A small image classifier, trained from scratch.
Model: 5.73M parameters, 32-pixel images, norm batchnorm, activation relu, widths [64, 128, 256].
Rows from block 7 of a small image classifier, named by matrix and row number. Rows with one number belong to one channel. Each number is 50 + 15 x the weight over its row's rms, rounded and kept within 0 to 99. All counts start at 0. After the name is the row's rms in percent of the matrix's.
After each channel's rows are labels from the 100 images, of 14976, where the channel reaches its highest value: "top examples" is what is common among them; "peak at" is the part of the image that holds the peak. Only what is clearly more common there than usual is listed. The data: retinal OCT scans (Kermany 2017).
# convs0: first 3x3 conv (model.blocks.7.convs.0.weight, 256x256x3x3, each kernel summed), inputs 128-255
# convs1: second 3x3 conv (model.blocks.7.convs.1.weight, 256x256x3x3, transposed, each kernel summed), outputs 128-255

convs0.55 109:43 45 51 30 65 56 36 46 67 55 46 14 33 54 50 66 20 46 52 32 36 47 50 95 50 36 52 47 60 61 73 41 67 62 53 74 69 35 71 62 60 37 17 45 42 62 46 10 74 53 59 57 46 43 71 41 42 55 59 59 41 29 40 21 38 63 46 68 70 39 56 53 72 37 37 48 58 59 47 73 41 50 60 41 37 39 61 43 85 47 66 43 36 40 66 23 39 65 51 36 67 39 47 59 63 43 74 75 49 55 52 50 26 62 61 44 33 61 47 35 30 40 52 53 33 29 67 58
convs1.55 094:78 55 60 59 42 52 40 44 61 85 65 63 39 52 64 46 38 49 63 57 78 81 55 44 22 55 61 35 71 84 55 43 50 41 61 52 51 44 47 50 80 47 38 33 76 26 38 24 56 60 43 27 53 53 47 68 61 37 55 61 55 58 76 46 38 36 28 52 42 45 45 56 53 74 29 20 65 54 64 55 40 46 63 56 30 65 51 33 71 56 55 29 55 80 61 70 76 58 41 66 59 51 44 34 31 36 65 46 33 68 83 39 38 59 73 54 24 58 31 62 39 40 54 49 58 37 71 41
top examples: finding: choroidal neovascularization
peak at: top centre

convs0.237 097:49 26 34 51 55 41 55 59 41 29 38 91 30 69 27 47 46 42 37 62 68 36 44 51 55 53 69 43 73 60 79 28 63 39 58 64 47 29 78 42 29 29 70 68 50 34 38 56 56 37 65 58 25 48 40 53 32 67 73 72 47 48 62 67 42 48 41 61 58 50 71 51 36 58 49 61 67 31 42 44 54 56 56 43 30 55 70 36 53 39 33 41 31 68 66 62 45 47 97 47 32 60 72 66 52 47 69 54 40 39 69 36 09 43 44 68 32 68 35 62 54 57 29 42 44 71 63 49
convs1.237 107:46 61 63 33 61 66 62 18 50 68 56 07 44 45 81 42 63 45 54 45 50 46 31 54 67 73 64 24 18 41 59 75 51 36 43 65 43 56 37 73 55 41 79 61 57 59 30 66 31 26 43 57 63 79 65 17 72 58 59 49 40 53 62 60 68 61 58 43 65 69 36 46 63 32 35 44 29 50 56 45 58 60 55 63 31 28 54 59 44 47 41 53 50 39 32 62 44 60 54 23 40 34 87 40 63 74 46 54 47 45 57 66 56 60 49 39 61 42 61 57 61 54 37 56 60 31 72 12
top examples: finding: diabetic macular edema
peak at: centre

convs0.66 096:69 63 63 36 61 44 37 53 49 52 77 44 77 23 54 64 44 38 43 25 30 59 26 24 42 47 27 42 44 32 51 78 38 56 26 32 37 55 41 23 66 45 31 35 51 37 36 51 27 58 35 62 43 59 58 45 56 48 55 43 57 10 54 61 21 59 66 82 43 57 50 42 55 21 47 40 53 34 43 60 34 44 53 45 38 58 39 53 65 57 35 42 57 47 50 39 57 73 61 26 46 55 49 62 41 18 51 74 76 55 34 51 66 35 48 45 77 83 74 60 65 66 49 37 61 63 38 45
convs1.66 102:45 31 32 51 67 49 57 67 00 74 46 56 59 50 72 56 48 52 31 55 59 33 84 44 38 62 42 41 49 50 26 53 60 63 39 64 70 50 46 41 53 32 76 59 70 42 43 48 60 48 15 54 27 53 55 18 45 83 37 56 44 30 56 40 68 43 37 49 54 61 41 67 52 48 48 66 37 58 72 74 23 52 27 50 48 52 30 63 46 74 46 33 55 37 56 60 29 42 87 48 46 42 48 38 59 68 38 53 45 48 12 50 52 56 31 63 51 41 61 58 53 47 52 42 07 57 51 74
top examples: finding: normal
peak at: centre

convs0.147 098:51 29 54 40 68 41 36 62 58 31 75 33 29 45 69 64 26 57 51 53 24 39 57 46 43 49 31 42 48 49 64 53 42 56 67 49 72 54 22 06 23 26 32 54 44 60 53 56 67 47 42 41 44 43 70 72 40 19 49 37 54 47 28 36 25 62 49 47 52 47 52 51 53 57 49 45 41 39 49 47 43 29 50 41 58 39 49 45 84 67 19 42 49 28 60 43 52 50 36 53 45 90 68 26 41 38 64 50 30 49 60 41 30 52 52 51 53 58 42 42 58 52 56 70 48 33 56 45
convs1.147 096:42 53 42 63 25 46 43 54 53 54 28 52 65 54 33 52 69 38 61 66 39 44 35 69 31 56 32 31 57 50 61 27 32 69 20 42 36 41 61 45 62 43 32 35 44 40 49 56 31 66 37 44 32 54 30 68 25 34 32 31 71 65 26 58 45 63 62 42 36 30 42 40 16 49 47 45 81 30 56 62 42 56 35 80 35 49 54 39 57 65 43 65 33 54 56 82 37 32 62 97 38 56 47 58 34 55 66 46 47 42 58 73 55 57 40 56 54 45 72 41 40 83 51 40 61 35 48 42
top examples: finding: diabetic macular edema
peak at: centre

convs0.90 088:57 47 55 69 69 48 52 23 22 58 39 52 66 60 70 37 55 70 43 73 25 63 42 38 67 48 77 71 41 28 46 52 64 49 74 51 47 69 36 39 47 55 45 23 52 53 40 56 57 53 40 50 18 55 51 31 63 53 50 33 65 49 48 65 47 42 61 56 33 59 73 38 19 83 58 55 49 51 51 52 48 43 60 42 45 26 68 48 55 46 54 43 57 99 62 68 31 63 42 56 81 27 55 69 49 38 48 37 54 55 61 24 53 79 43 51 24 73 48 53 22 44 37 75 39 59 64 55
convs1.90 087:38 53 57 44 63 52 55 71 46 44 48 65 62 33 51 45 21 39 40 41 62 42 74 61 51 64 48 50 63 32 60 58 54 75 40 54 54 48 65 67 42 59 48 33 47 45 26 42 64 44 53 13 55 47 60 66 39 39 37 69 58 44 54 33 39 59 63 50 23 56 23 43 30 69 39 57 31 31 63 77 62 46 58 52 63 29 35 73 82 46 36 35 43 30 47 29 26 37 26 70 43 52 38 53 46 36 52 50 79 42 39 58 46 42 40 50 47 53 58 54 38 58 40 52 69 75 44 70
top examples: finding: choroidal neovascularization
peak at: top centre

convs0.44 106:55 48 33 62 32 60 69 47 46 35 57 61 36 54 36 16 49 65 62 67 61 62 56 56 61 39 35 40 66 69 50 59 24 64 52 40 29 67 46 48 40 55 55 45 42 77 29 58 59 35 21 41 32 56 47 50 39 33 52 44 73 53 50 48 75 56 83 20 37 57 35 65 46 56 28 17 32 29 44 53 71 36 53 59 58 54 62 81 31 48 45 55 54 63 24 37 76 29 45 37 53 22 60 34 50 49 83 38 19 58 26 49 53 61 63 58 26 45 33 34 66 45 49 26 59 72 51 44
convs1.44 107:50 59 59 72 67 43 46 55 54 57 09 51 55 58 68 48 73 50 46 57 37 70 11 51 43 54 45 53 58 57 67 35 45 26 64 62 68 44 34 42 49 57 24 51 63 77 50 68 76 50 55 50 55 63 41 78 47 51 58 45 59 61 74 70 60 65 24 49 36 48 41 54 53 19 60 45 50 52 41 63 45 52 78 22 53 40 47 87 57 58 59 69 48 54 32 64 53 51 47 56 37 52 41 32 20 64 73 19 71 25 69 66 38 49 54 71 62 64 59 57 40 49 40 52 42 43 28 53
top examples: finding: normal
peak at: centre

convs0.144 086:44 39 52 48 51 64 28 59 36 41 28 26 46 58 48 36 61 16 70 55 28 46 73 68 60 54 58 58 60 52 48 62 59 44 24 50 37 50 84 47 46 78 52 66 28 41 65 47 43 60 80 52 42 71 44 38 60 35 32 69 60 30 46 37 22 55 55 45 13 44 53 42 52 57 68 65 47 48 46 82 36 55 64 52 44 39 53 40 60 63 47 49 65 35 68 57 31 94 52 49 37 46 56 57 53 50 23 48 43 61 68 67 43 80 67 47 48 66 47 56 34 22 56 30 44 27 36 50
convs1.144 088:72 44 22 48 48 19 33 39 51 44 54 38 50 48 53 47 43 30 42 47 50 33 73 61 50 56 36 32 74 33 32 54 36 37 66 63 56 33 29 49 58 76 65 52 57 33 73 64 63 72 77 47 26 50 39 51 47 57 35 60 26 51 70 49 39 30 63 60 60 70 72 47 32 43 71 44 53 59 41 40 57 47 70 40 45 34 71 57 61 54 32 58 56 75 83 42 63 59 52 45 25 74 37 72 27 45 35 28 71 36 36 29 74 59 62 72 36 68 56 37 44 48 63 39 78 36 24 51
top examples: finding: choroidal neovascularization
peak at: centre

convs0.23 111:56 32 43 47 50 36 59 16 53 29 37 19 83 46 99 47 43 20 69 47 41 47 55 52 30 54 33 66 30 42 39 48 51 71 61 38 35 49 49 37 40 32 45 57 42 56 99 65 69 20 33 33 54 65 52 61 28 24 63 59 28 49 38 68 54 68 50 44 57 52 51 60 28 29 35 59 38 74 49 76 46 52 49 63 80 40 79 54 66 56 63 41 50 29 40 65 47 64 62 72 63 46 57 61 41 38 36 38 50 39 37 44 53 69 53 47 43 41 55 39 73 33 59 59 51 54 66 52
convs1.23 100:49 59 62 50 52 41 69 54 52 44 47 71 64 70 51 66 62 49 48 58 83 33 31 58 19 71 63 55 43 55 52 41 51 34 35 41 56 40 67 64 53 80 63 42 57 80 40 49 29 18 54 54 56 29 54 64 28 63 42 56 54 79 34 31 34 49 55 45 31 58 76 49 49 51 56 30 58 21 45 24 75 45 53 40 55 21 50 48 46 88 37 55 25 43 56 42 56 54 58 51 54 42 63 64 40 55 81 27 73 73 65 40 43 76 83 72 78 58 67 64 59 51 48 18 82 61 66 53
top examples: finding: diabetic macular edema
peak at: centre

convs0.148 096:35 53 40 60 35 35 84 33 59 43 51 80 47 45 65 54 38 38 22 46 47 52 10 42 73 47 54 60 49 55 61 77 59 46 42 32 58 43 56 58 57 79 18 42 49 53 43 66 51 43 18 50 39 68 33 50 57 50 37 40 50 37 55 64 48 29 51 29 39 46 56 43 66 42 50 61 70 54 57 31 45 54 43 68 56 67 41 64 57 20 68 33 40 49 51 59 55 55 66 57 43 36 51 39 49 62 28 33 52 45 26 43 66 55 43 63 37 52 61 61 71 80 61 31 69 42 49 74
convs1.148 094:47 65 53 70 43 59 62 57 58 30 70 38 50 39 39 56 40 81 49 49 37 54 58 51 37 51 52 33 54 46 42 51 26 68 53 70 54 21 44 28 48 75 46 44 42 80 24 64 51 54 49 66 36 77 42 62 83 39 38 52 58 28 53 43 25 41 47 47 42 44 62 51 53 48 42 72 71 22 25 28 58 68 57 48 84 50 68 65 64 44 46 64 80 63 46 59 66 42 31 70 42 61 60 53 45 40 03 62 46 34 55 34 58 73 72 75 52 50 34 75 50 42 31 59 55 66 72 66
top examples: finding: normal
peak at: top right

convs0.80 104:70 57 27 51 40 55 41 52 29 50 41 69 37 21 51 66 64 68 27 45 39 64 53 62 71 47 55 46 51 01 46 66 61 64 41 51 34 39 37 71 32 57 67 48 43 39 60 36 48 34 46 35 19 62 37 61 50 46 85 71 50 63 58 54 51 53 30 55 43 27 49 71 59 38 43 61 44 71 49 49 17 28 56 56 64 54 62 45 55 57 55 37 63 26 76 64 63 71 70 39 35 45 37 46 63 64 34 40 57 46 66 32 55 52 39 31 36 56 73 27 48 52 60 76 48 49 73 55
convs1.80 107:55 60 57 54 45 39 41 57 60 61 56 17 54 46 87 30 44 68 69 41 21 35 43 43 62 50 56 49 61 33 42 42 41 43 47 35 73 41 27 51 75 37 39 42 26 53 30 41 46 28 52 62 55 63 75 46 24 55 50 37 76 52 35 73 35 46 32 60 34 53 28 37 36 46 61 54 39 54 72 39 43 77 45 27 44 59 36 51 43 55 67 58 26 55 62 39 40 54 41 43 80 60 55 45 49 24 21 63 58 45 34 66 52 89 54 50 37 47 35 65 54 65 63 48 44 51 29 60
top examples: finding: normal
peak at: top centre; top right

convs0.136 096:43 82 41 39 56 51 34 48 55 32 43 47 39 54 58 70 55 35 57 40 36 71 45 61 65 65 72 61 60 47 57 47 68 78 56 70 45 61 49 62 44 61 52 58 54 66 29 30 42 39 56 36 66 50 60 54 17 43 49 32 59 41 58 51 25 48 83 60 61 45 39 40 44 51 63 41 32 47 43 39 56 48 56 14 43 55 39 66 88 66 55 46 33 50 41 61 45 88 67 70 53 26 57 34 20 44 73 57 49 37 50 52 42 40 41 25 26 40 69 25 46 58 54 75 28 51 67 31
convs1.136 100:54 65 71 56 60 52 54 44 65 50 48 64 38 35 41 51 62 34 60 49 54 61 25 55 47 45 79 62 54 36 60 35 53 18 58 57 58 56 59 45 35 40 58 40 60 55 67 46 73 30 70 52 64 44 49 68 66 44 48 44 74 52 35 47 53 23 29 48 46 58 79 61 42 34 47 73 04 52 51 46 19 32 50 68 48 53 42 48 54 55 46 35 42 37 58 49 43 52 51 61 47 36 58 79 57 41 41 35 42 80 71 78 39 63 27 33 58 56 56 29 22 39 52 71 52 46 70 60
top examples: finding: diabetic macular edema
peak at: centre

convs0.1 096:67 49 42 34 49 65 41 28 52 51 38 45 27 55 58 50 50 31 54 92 75 42 34 34 55 62 21 55 53 39 39 53 32 51 55 31 36 65 30 09 56 40 56 45 51 68 47 51 18 91 73 76 35 79 61 44 53 52 63 54 34 21 58 44 30 48 56 60 56 44 56 48 58 27 71 34 36 26 49 59 28 38 80 41 64 56 70 46 76 43 41 64 41 32 42 26 57 56 44 66 40 68 32 70 56 66 67 48 31 75 59 41 36 51 68 54 45 58 31 48 29 42 40 38 59 62 51 61
convs1.1 094:57 28 93 69 43 32 33 52 65 55 48 66 52 65 45 51 49 24 49 45 53 57 43 59 32 61 59 55 46 61 38 41 83 34 61 54 78 48 36 54 39 55 66 50 39 55 59 21 54 60 45 81 44 51 39 74 34 74 32 60 53 52 66 54 51 40 89 43 51 70 72 41 67 47 41 65 60 63 42 64 34 45 56 94 72 66 29 60 44 51 30 54 53 72 63 43 61 60 47 68 30 50 45 59 50 39 61 62 99 42 69 54 36 83 45 70 68 69 61 58 40 50 58 44 42 54 48 50
top examples: finding: diabetic macular edema
peak at: top centre

convs0.171 098:54 79 53 40 34 66 69 65 63 36 66 41 32 43 60 36 61 45 59 36 64 70 74 70 21 65 53 53 27 44 78 51 28 59 40 73 47 51 33 27 14 54 43 37 55 26 63 44 71 32 58 52 24 53 63 37 55 57 68 38 53 55 47 06 71 50 37 41 68 47 45 44 34 48 42 46 56 33 46 41 62 38 56 56 26 53 55 45 60 47 54 27 28 60 54 68 43 89 40 26 12 35 30 39 29 33 29 61 45 79 55 64 50 56 64 54 39 56 34 78 47 45 32 55 46 63 49 50
convs1.171 103:72 60 33 31 40 54 62 34 63 60 56 71 54 44 71 62 39 47 16 60 37 70 39 62 53 76 61 35 33 48 35 29 72 26 64 36 40 48 39 48 72 47 83 55 69 62 13 77 36 52 16 54 52 55 49 59 63 34 37 51 59 66 37 78 58 56 82 41 36 51 59 47 45 81 57 86 54 61 23 39 25 43 41 57 57 57 39 70 57 57 63 53 47 58 59 59 39 39 67 64 60 42 52 64 56 50 49 40 49 27 56 50 55 56 40 39 37 70 42 61 44 45 53 61 96 59 96 53
top examples: finding: normal
peak at: top centre

convs0.2 093:55 60 63 45 41 44 35 25 40 37 38 68 42 99 60 64 80 58 61 31 99 61 56 46 37 28 65 55 55 53 58 51 37 42 44 15 55 49 40 52 51 62 50 69 41 74 47 56 40 64 48 52 16 28 43 15 46 26 58 58 45 56 51 74 51 69 49 23 43 44 64 58 40 40 49 47 49 33 46 67 68 49 53 43 26 48 70 60 60 39 37 55 32 69 35 50 51 54 51 49 45 36 53 54 68 51 50 49 52 69 19 63 55 69 34 35 44 71 45 30 57 35 42 63 27 73 45 61
convs1.2 101:60 46 38 49 40 43 88 50 37 27 56 61 37 39 53 80 35 43 64 52 63 38 68 58 47 53 31 79 42 64 32 50 39 67 55 34 73 60 63 54 19 26 52 67 73 50 74 45 55 72 43 63 57 67 48 39 45 34 65 64 46 30 63 52 59 49 75 58 58 41 53 64 51 25 74 40 34 48 41 72 47 52 68 26 15 54 46 43 39 48 39 57 44 56 81 54 31 68 40 11 61 15 56 32 49 33 56 36 55 35 60 63 46 50 43 74 70 58 43 75 75 50 30 60 42 26 50 48
top examples: finding: choroidal neovascularization
peak at: middle right

convs0.108 101:38 55 31 68 53 26 64 46 67 57 50 61 47 53 34 58 51 35 28 31 66 52 40 51 38 27 47 40 38 54 83 39 36 58 35 44 45 48 59 47 84 51 74 34 69 41 37 42 32 77 48 64 25 62 51 51 61 32 46 66 60 80 71 56 48 86 72 40 54 86 62 40 24 72 50 70 10 67 56 43 63 43 41 55 83 55 72 39 53 72 51 43 51 69 65 36 30 44 33 27 62 71 41 64 42 63 53 66 47 39 61 59 28 77 39 44 52 72 66 38 65 43 57 66 58 58 37 71
convs1.108 101:35 61 69 42 82 50 45 37 68 79 56 42 37 45 49 40 51 57 82 40 45 52 62 39 61 43 81 60 72 47 51 57 40 64 24 25 56 40 67 81 43 35 39 33 45 38 51 65 41 92 26 69 51 60 35 72 48 65 40 95 51 47 60 72 48 55 57 46 59 48 38 48 35 47 12 40 56 44 55 55 40 57 71 50 49 75 09 56 57 68 69 42 43 61 36 67 46 58 70 30 35 59 52 68 27 30 53 52 58 43 30 49 61 50 50 69 50 34 62 64 32 58 69 53 58 52 68 39
top examples: finding: choroidal neovascularization
peak at: centre

convs0.150 105:50 69 57 77 55 60 33 64 97 51 42 35 60 53 47 54 50 46 28 47 39 67 68 64 30 31 53 66 52 53 18 54 64 29 35 65 68 49 64 54 36 27 31 45 48 84 64 62 57 56 67 24 34 49 35 60 72 43 64 53 35 39 54 57 43 45 75 52 25 55 57 41 42 56 53 32 53 49 67 66 42 53 40 34 64 49 66 71 63 99 50 68 42 57 59 64 40 30 75 39 51 43 58 61 59 62 24 20 61 44 67 48 50 45 41 50 46 67 77 44 37 33 45 41 44 58 33 54
convs1.150 098:76 66 71 65 26 77 55 47 58 40 50 52 58 58 37 63 58 51 43 72 58 45 57 51 23 60 61 50 46 21 48 28 11 66 40 41 29 43 56 61 47 54 47 57 32 69 73 25 37 47 46 29 48 64 45 41 45 61 44 39 57 55 74 39 52 55 55 70 65 33 69 68 51 35 60 56 82 87 63 51 21 64 85 51 52 51 61 31 49 40 49 42 49 58 73 28 59 41 63 57 41 62 69 48 45 47 36 78 57 47 12 25 61 32 61 36 57 49 43 73 38 80 50 66 68 44 53 48
top examples: finding: normal
peak at: top centre

convs0.15 091:84 00 52 41 77 45 52 62 43 38 56 44 34 32 67 37 42 41 53 58 36 34 52 65 43 35 47 53 36 32 40 55 57 42 43 62 52 43 38 42 25 35 31 32 54 29 44 47 50 54 63 68 40 30 67 44 43 67 43 65 47 34 57 32 62 44 39 54 64 54 62 49 49 46 60 43 35 49 33 55 53 72 70 40 74 65 85 41 46 30 54 46 59 51 40 45 46 57 65 70 47 56 43 40 43 47 37 56 65 72 45 42 57 37 53 60 43 65 67 65 53 51 42 53 57 58 73 84
convs1.15 099:36 50 59 38 44 59 64 45 43 57 39 50 65 65 27 59 53 48 29 37 57 37 53 46 39 24 30 47 40 27 43 40 49 27 50 70 62 77 33 53 23 69 30 43 53 58 62 32 50 61 20 58 59 57 47 59 57 42 61 16 44 40 65 41 54 33 53 40 25 45 46 59 54 70 69 43 36 57 74 52 37 17 22 62 79 52 68 53 56 67 54 49 54 36 48 77 60 47 62 55 50 74 47 54 38 63 40 59 72 53 91 36 33 51 72 52 53 41 61 46 56 41 41 70 51 65 60 59
top examples: finding: choroidal neovascularization
peak at: centre

convs0.67 107:33 52 54 65 73 35 39 47 67 20 67 49 82 22 53 50 35 56 70 72 33 70 37 55 59 50 42 35 38 39 43 61 01 56 54 44 48 58 53 35 60 38 60 20 59 50 64 49 48 55 64 43 44 61 53 47 45 42 39 56 48 36 49 62 39 52 31 42 28 48 59 78 31 24 66 62 49 38 49 53 51 50 51 59 50 37 50 58 36 48 53 54 42 55 62 37 57 57 34 30 60 56 43 43 57 45 76 75 45 57 51 44 57 51 57 28 37 73 41 52 57 45 44 47 48 51 80 64
convs1.67 114:45 59 42 86 53 47 64 50 26 56 29 64 44 39 29 35 37 57 38 44 48 74 54 73 69 48 48 52 71 47 46 51 63 36 37 75 51 66 71 25 56 92 47 67 73 38 51 52 59 60 79 57 60 47 58 44 44 86 42 45 30 54 45 37 44 51 89 28 65 52 56 29 60 51 57 47 58 36 47 49 52 57 32 49 40 50 35 54 58 53 56 41 45 44 44 58 40 72 69 47 38 58 37 80 36 50 68 09 45 56 42 43 60 56 45 79 31 44 69 54 59 62 67 37 47 58 13 48
top examples: finding: normal
peak at: bottom centre; top centre

convs0.221 107:42 50 36 59 82 61 52 62 55 50 33 44 64 65 67 45 67 31 59 60 54 36 65 46 55 74 69 36 55 25 49 73 63 60 72 64 71 62 39 40 51 46 69 23 57 64 10 57 49 51 51 57 55 62 24 56 40 34 47 62 46 46 41 14 50 61 64 36 71 12 41 42 62 68 31 61 55 48 54 52 57 50 60 57 12 51 64 58 56 46 58 30 54 34 28 21 74 67 52 32 14 56 41 38 57 43 66 60 34 60 56 72 58 40 55 62 47 64 62 53 54 52 33 61 41 32 26 52
convs1.221 101:56 53 48 57 42 45 37 60 49 73 30 35 68 82 54 50 25 34 63 57 51 66 61 45 54 62 71 55 70 41 59 54 52 18 75 46 60 46 60 63 34 56 57 78 55 55 63 42 51 61 57 57 82 30 58 58 85 44 40 27 40 59 37 39 14 43 42 42 52 57 62 69 38 22 39 36 33 51 61 45 32 33 38 60 41 52 65 49 60 44 47 39 45 50 48 55 66 39 42 54 41 82 41 61 60 55 43 52 44 45 76 51 52 59 62 40 37 55 31 32 43 59 60 30 53 19 69 56
top examples: finding: choroidal neovascularization
peak at: centre

convs0.169 101:34 70 42 35 43 38 40 27 72 63 44 95 37 62 54 63 70 72 65 45 58 54 57 69 61 33 41 31 43 28 33 50 39 62 47 36 43 58 54 65 73 47 38 56 54 48 73 54 21 40 61 27 64 68 22 63 57 65 47 36 62 43 57 39 53 40 62 53 33 41 46 34 37 27 42 35 64 52 49 45 31 29 19 52 55 66 59 48 38 51 40 36 54 29 46 55 71 26 48 57 44 50 19 62 53 44 31 54 39 55 58 38 48 42 33 36 77 52 51 68 77 43 36 40 28 66 29 35
convs1.169 095:63 56 29 45 37 54 53 46 42 48 45 47 39 37 30 63 48 26 56 46 42 60 70 71 43 67 51 48 65 58 48 47 22 47 68 68 54 48 36 33 58 40 49 37 32 39 55 62 57 53 67 52 38 54 53 77 57 35 55 64 81 43 57 54 69 28 44 51 68 41 59 77 37 64 31 43 57 26 49 35 46 16 49 77 55 52 53 42 57 37 46 30 57 76 46 57 43 71 54 45 37 50 28 48 50 26 16 49 52 37 73 24 60 61 54 38 41 45 46 67 43 21 45 14 68 41 50 55
top examples: finding: normal
peak at: centre; middle right

convs0.194 090:28 31 58 72 52 57 25 67 35 45 49 43 70 61 52 18 59 47 68 50 39 46 41 46 39 48 19 49 38 63 49 59 56 56 58 57 40 36 40 24 48 55 53 10 52 37 39 58 33 63 49 67 40 63 41 42 51 49 59 40 34 33 24 52 54 66 59 99 58 17 50 57 52 80 88 27 36 53 53 53 62 37 28 77 28 52 37 43 26 54 15 59 56 67 36 39 54 64 59 40 51 78 70 40 53 19 19 64 57 63 64 56 43 61 32 72 69 72 32 51 64 44 68 55 16 54 62 44
convs1.194 093:52 29 17 49 44 17 47 53 32 31 29 41 71 61 81 83 90 35 40 60 55 38 43 55 32 51 49 30 60 62 40 33 63 66 61 42 51 22 36 59 98 42 43 59 48 40 49 58 36 56 36 32 29 71 56 39 56 39 00 38 78 47 61 43 76 62 76 44 54 73 48 54 47 29 47 58 41 29 39 28 40 73 73 51 56 66 41 68 62 61 39 35 60 68 77 54 63 63 82 72 36 62 45 59 39 28 30 37 44 35 29 54 58 59 59 53 50 37 56 61 51 24 63 57 45 57 36 57
top examples: finding: diabetic macular edema
peak at: centre

convs0.131 103:32 75 49 61 53 36 67 38 37 59 45 69 34 37 79 48 39 64 47 53 34 51 65 55 55 61 55 26 55 71 59 53 31 46 61 29 37 36 64 69 69 74 40 51 64 55 65 70 69 53 43 15 45 46 34 64 69 56 55 28 29 63 24 40 28 37 29 59 59 39 71 51 64 56 80 61 78 76 60 52 40 43 43 42 60 67 60 33 37 44 44 50 66 48 37 67 69 52 51 63 44 71 59 27 39 43 79 70 48 67 29 71 42 31 48 62 45 56 32 50 77 82 34 27 50 45 47 51
convs1.131 093:56 60 49 74 79 48 58 49 63 78 59 41 64 35 09 36 54 51 50 36 36 67 34 58 30 61 68 55 73 51 38 44 40 51 34 62 48 49 42 61 78 46 45 47 68 69 51 70 40 48 38 45 53 67 61 64 58 47 55 59 56 31 52 33 37 48 89 53 49 40 44 25 56 71 62 31 31 50 42 32 56 73 38 50 67 34 61 41 64 18 47 57 67 51 57 49 40 76 63 58 37 47 20 70 50 64 49 78 73 59 51 27 33 47 28 54 67 36 44 37 80 66 39 74 65 13 49 36
top examples: finding: diabetic macular edema
peak at: centre

convs0.184 097:45 31 13 52 42 62 55 32 78 44 49 56 41 63 59 39 49 45 59 40 28 60 31 45 74 59 44 41 57 46 55 48 95 30 61 46 51 48 32 47 32 71 56 40 58 72 65 64 48 34 35 39 61 28 55 51 50 46 76 49 32 47 56 59 45 39 57 46 50 35 41 67 39 74 45 68 22 57 71 35 47 65 60 67 89 46 54 48 50 43 47 46 32 27 46 40 59 26 45 85 38 20 74 38 39 60 75 43 34 69 40 44 24 56 57 54 64 44 85 62 77 32 50 58 35 39 40 49
convs1.184 091:51 70 53 67 12 59 49 58 51 24 59 49 45 34 47 66 36 37 43 33 53 38 57 59 68 44 48 39 42 43 20 52 42 66 60 71 58 58 18 58 44 50 60 52 24 58 39 86 57 46 35 56 52 39 65 22 44 68 56 61 16 64 49 48 58 48 46 44 44 33 51 28 36 66 56 65 46 27 71 48 51 45 54 46 31 62 40 61 42 60 44 51 93 57 46 70 53 27 64 80 47 44 61 38 69 77 89 70 67 42 57 33 71 38 78 65 80 58 01 55 36 72 42 62 87 33 40 48
top examples: finding: normal
peak at: middle right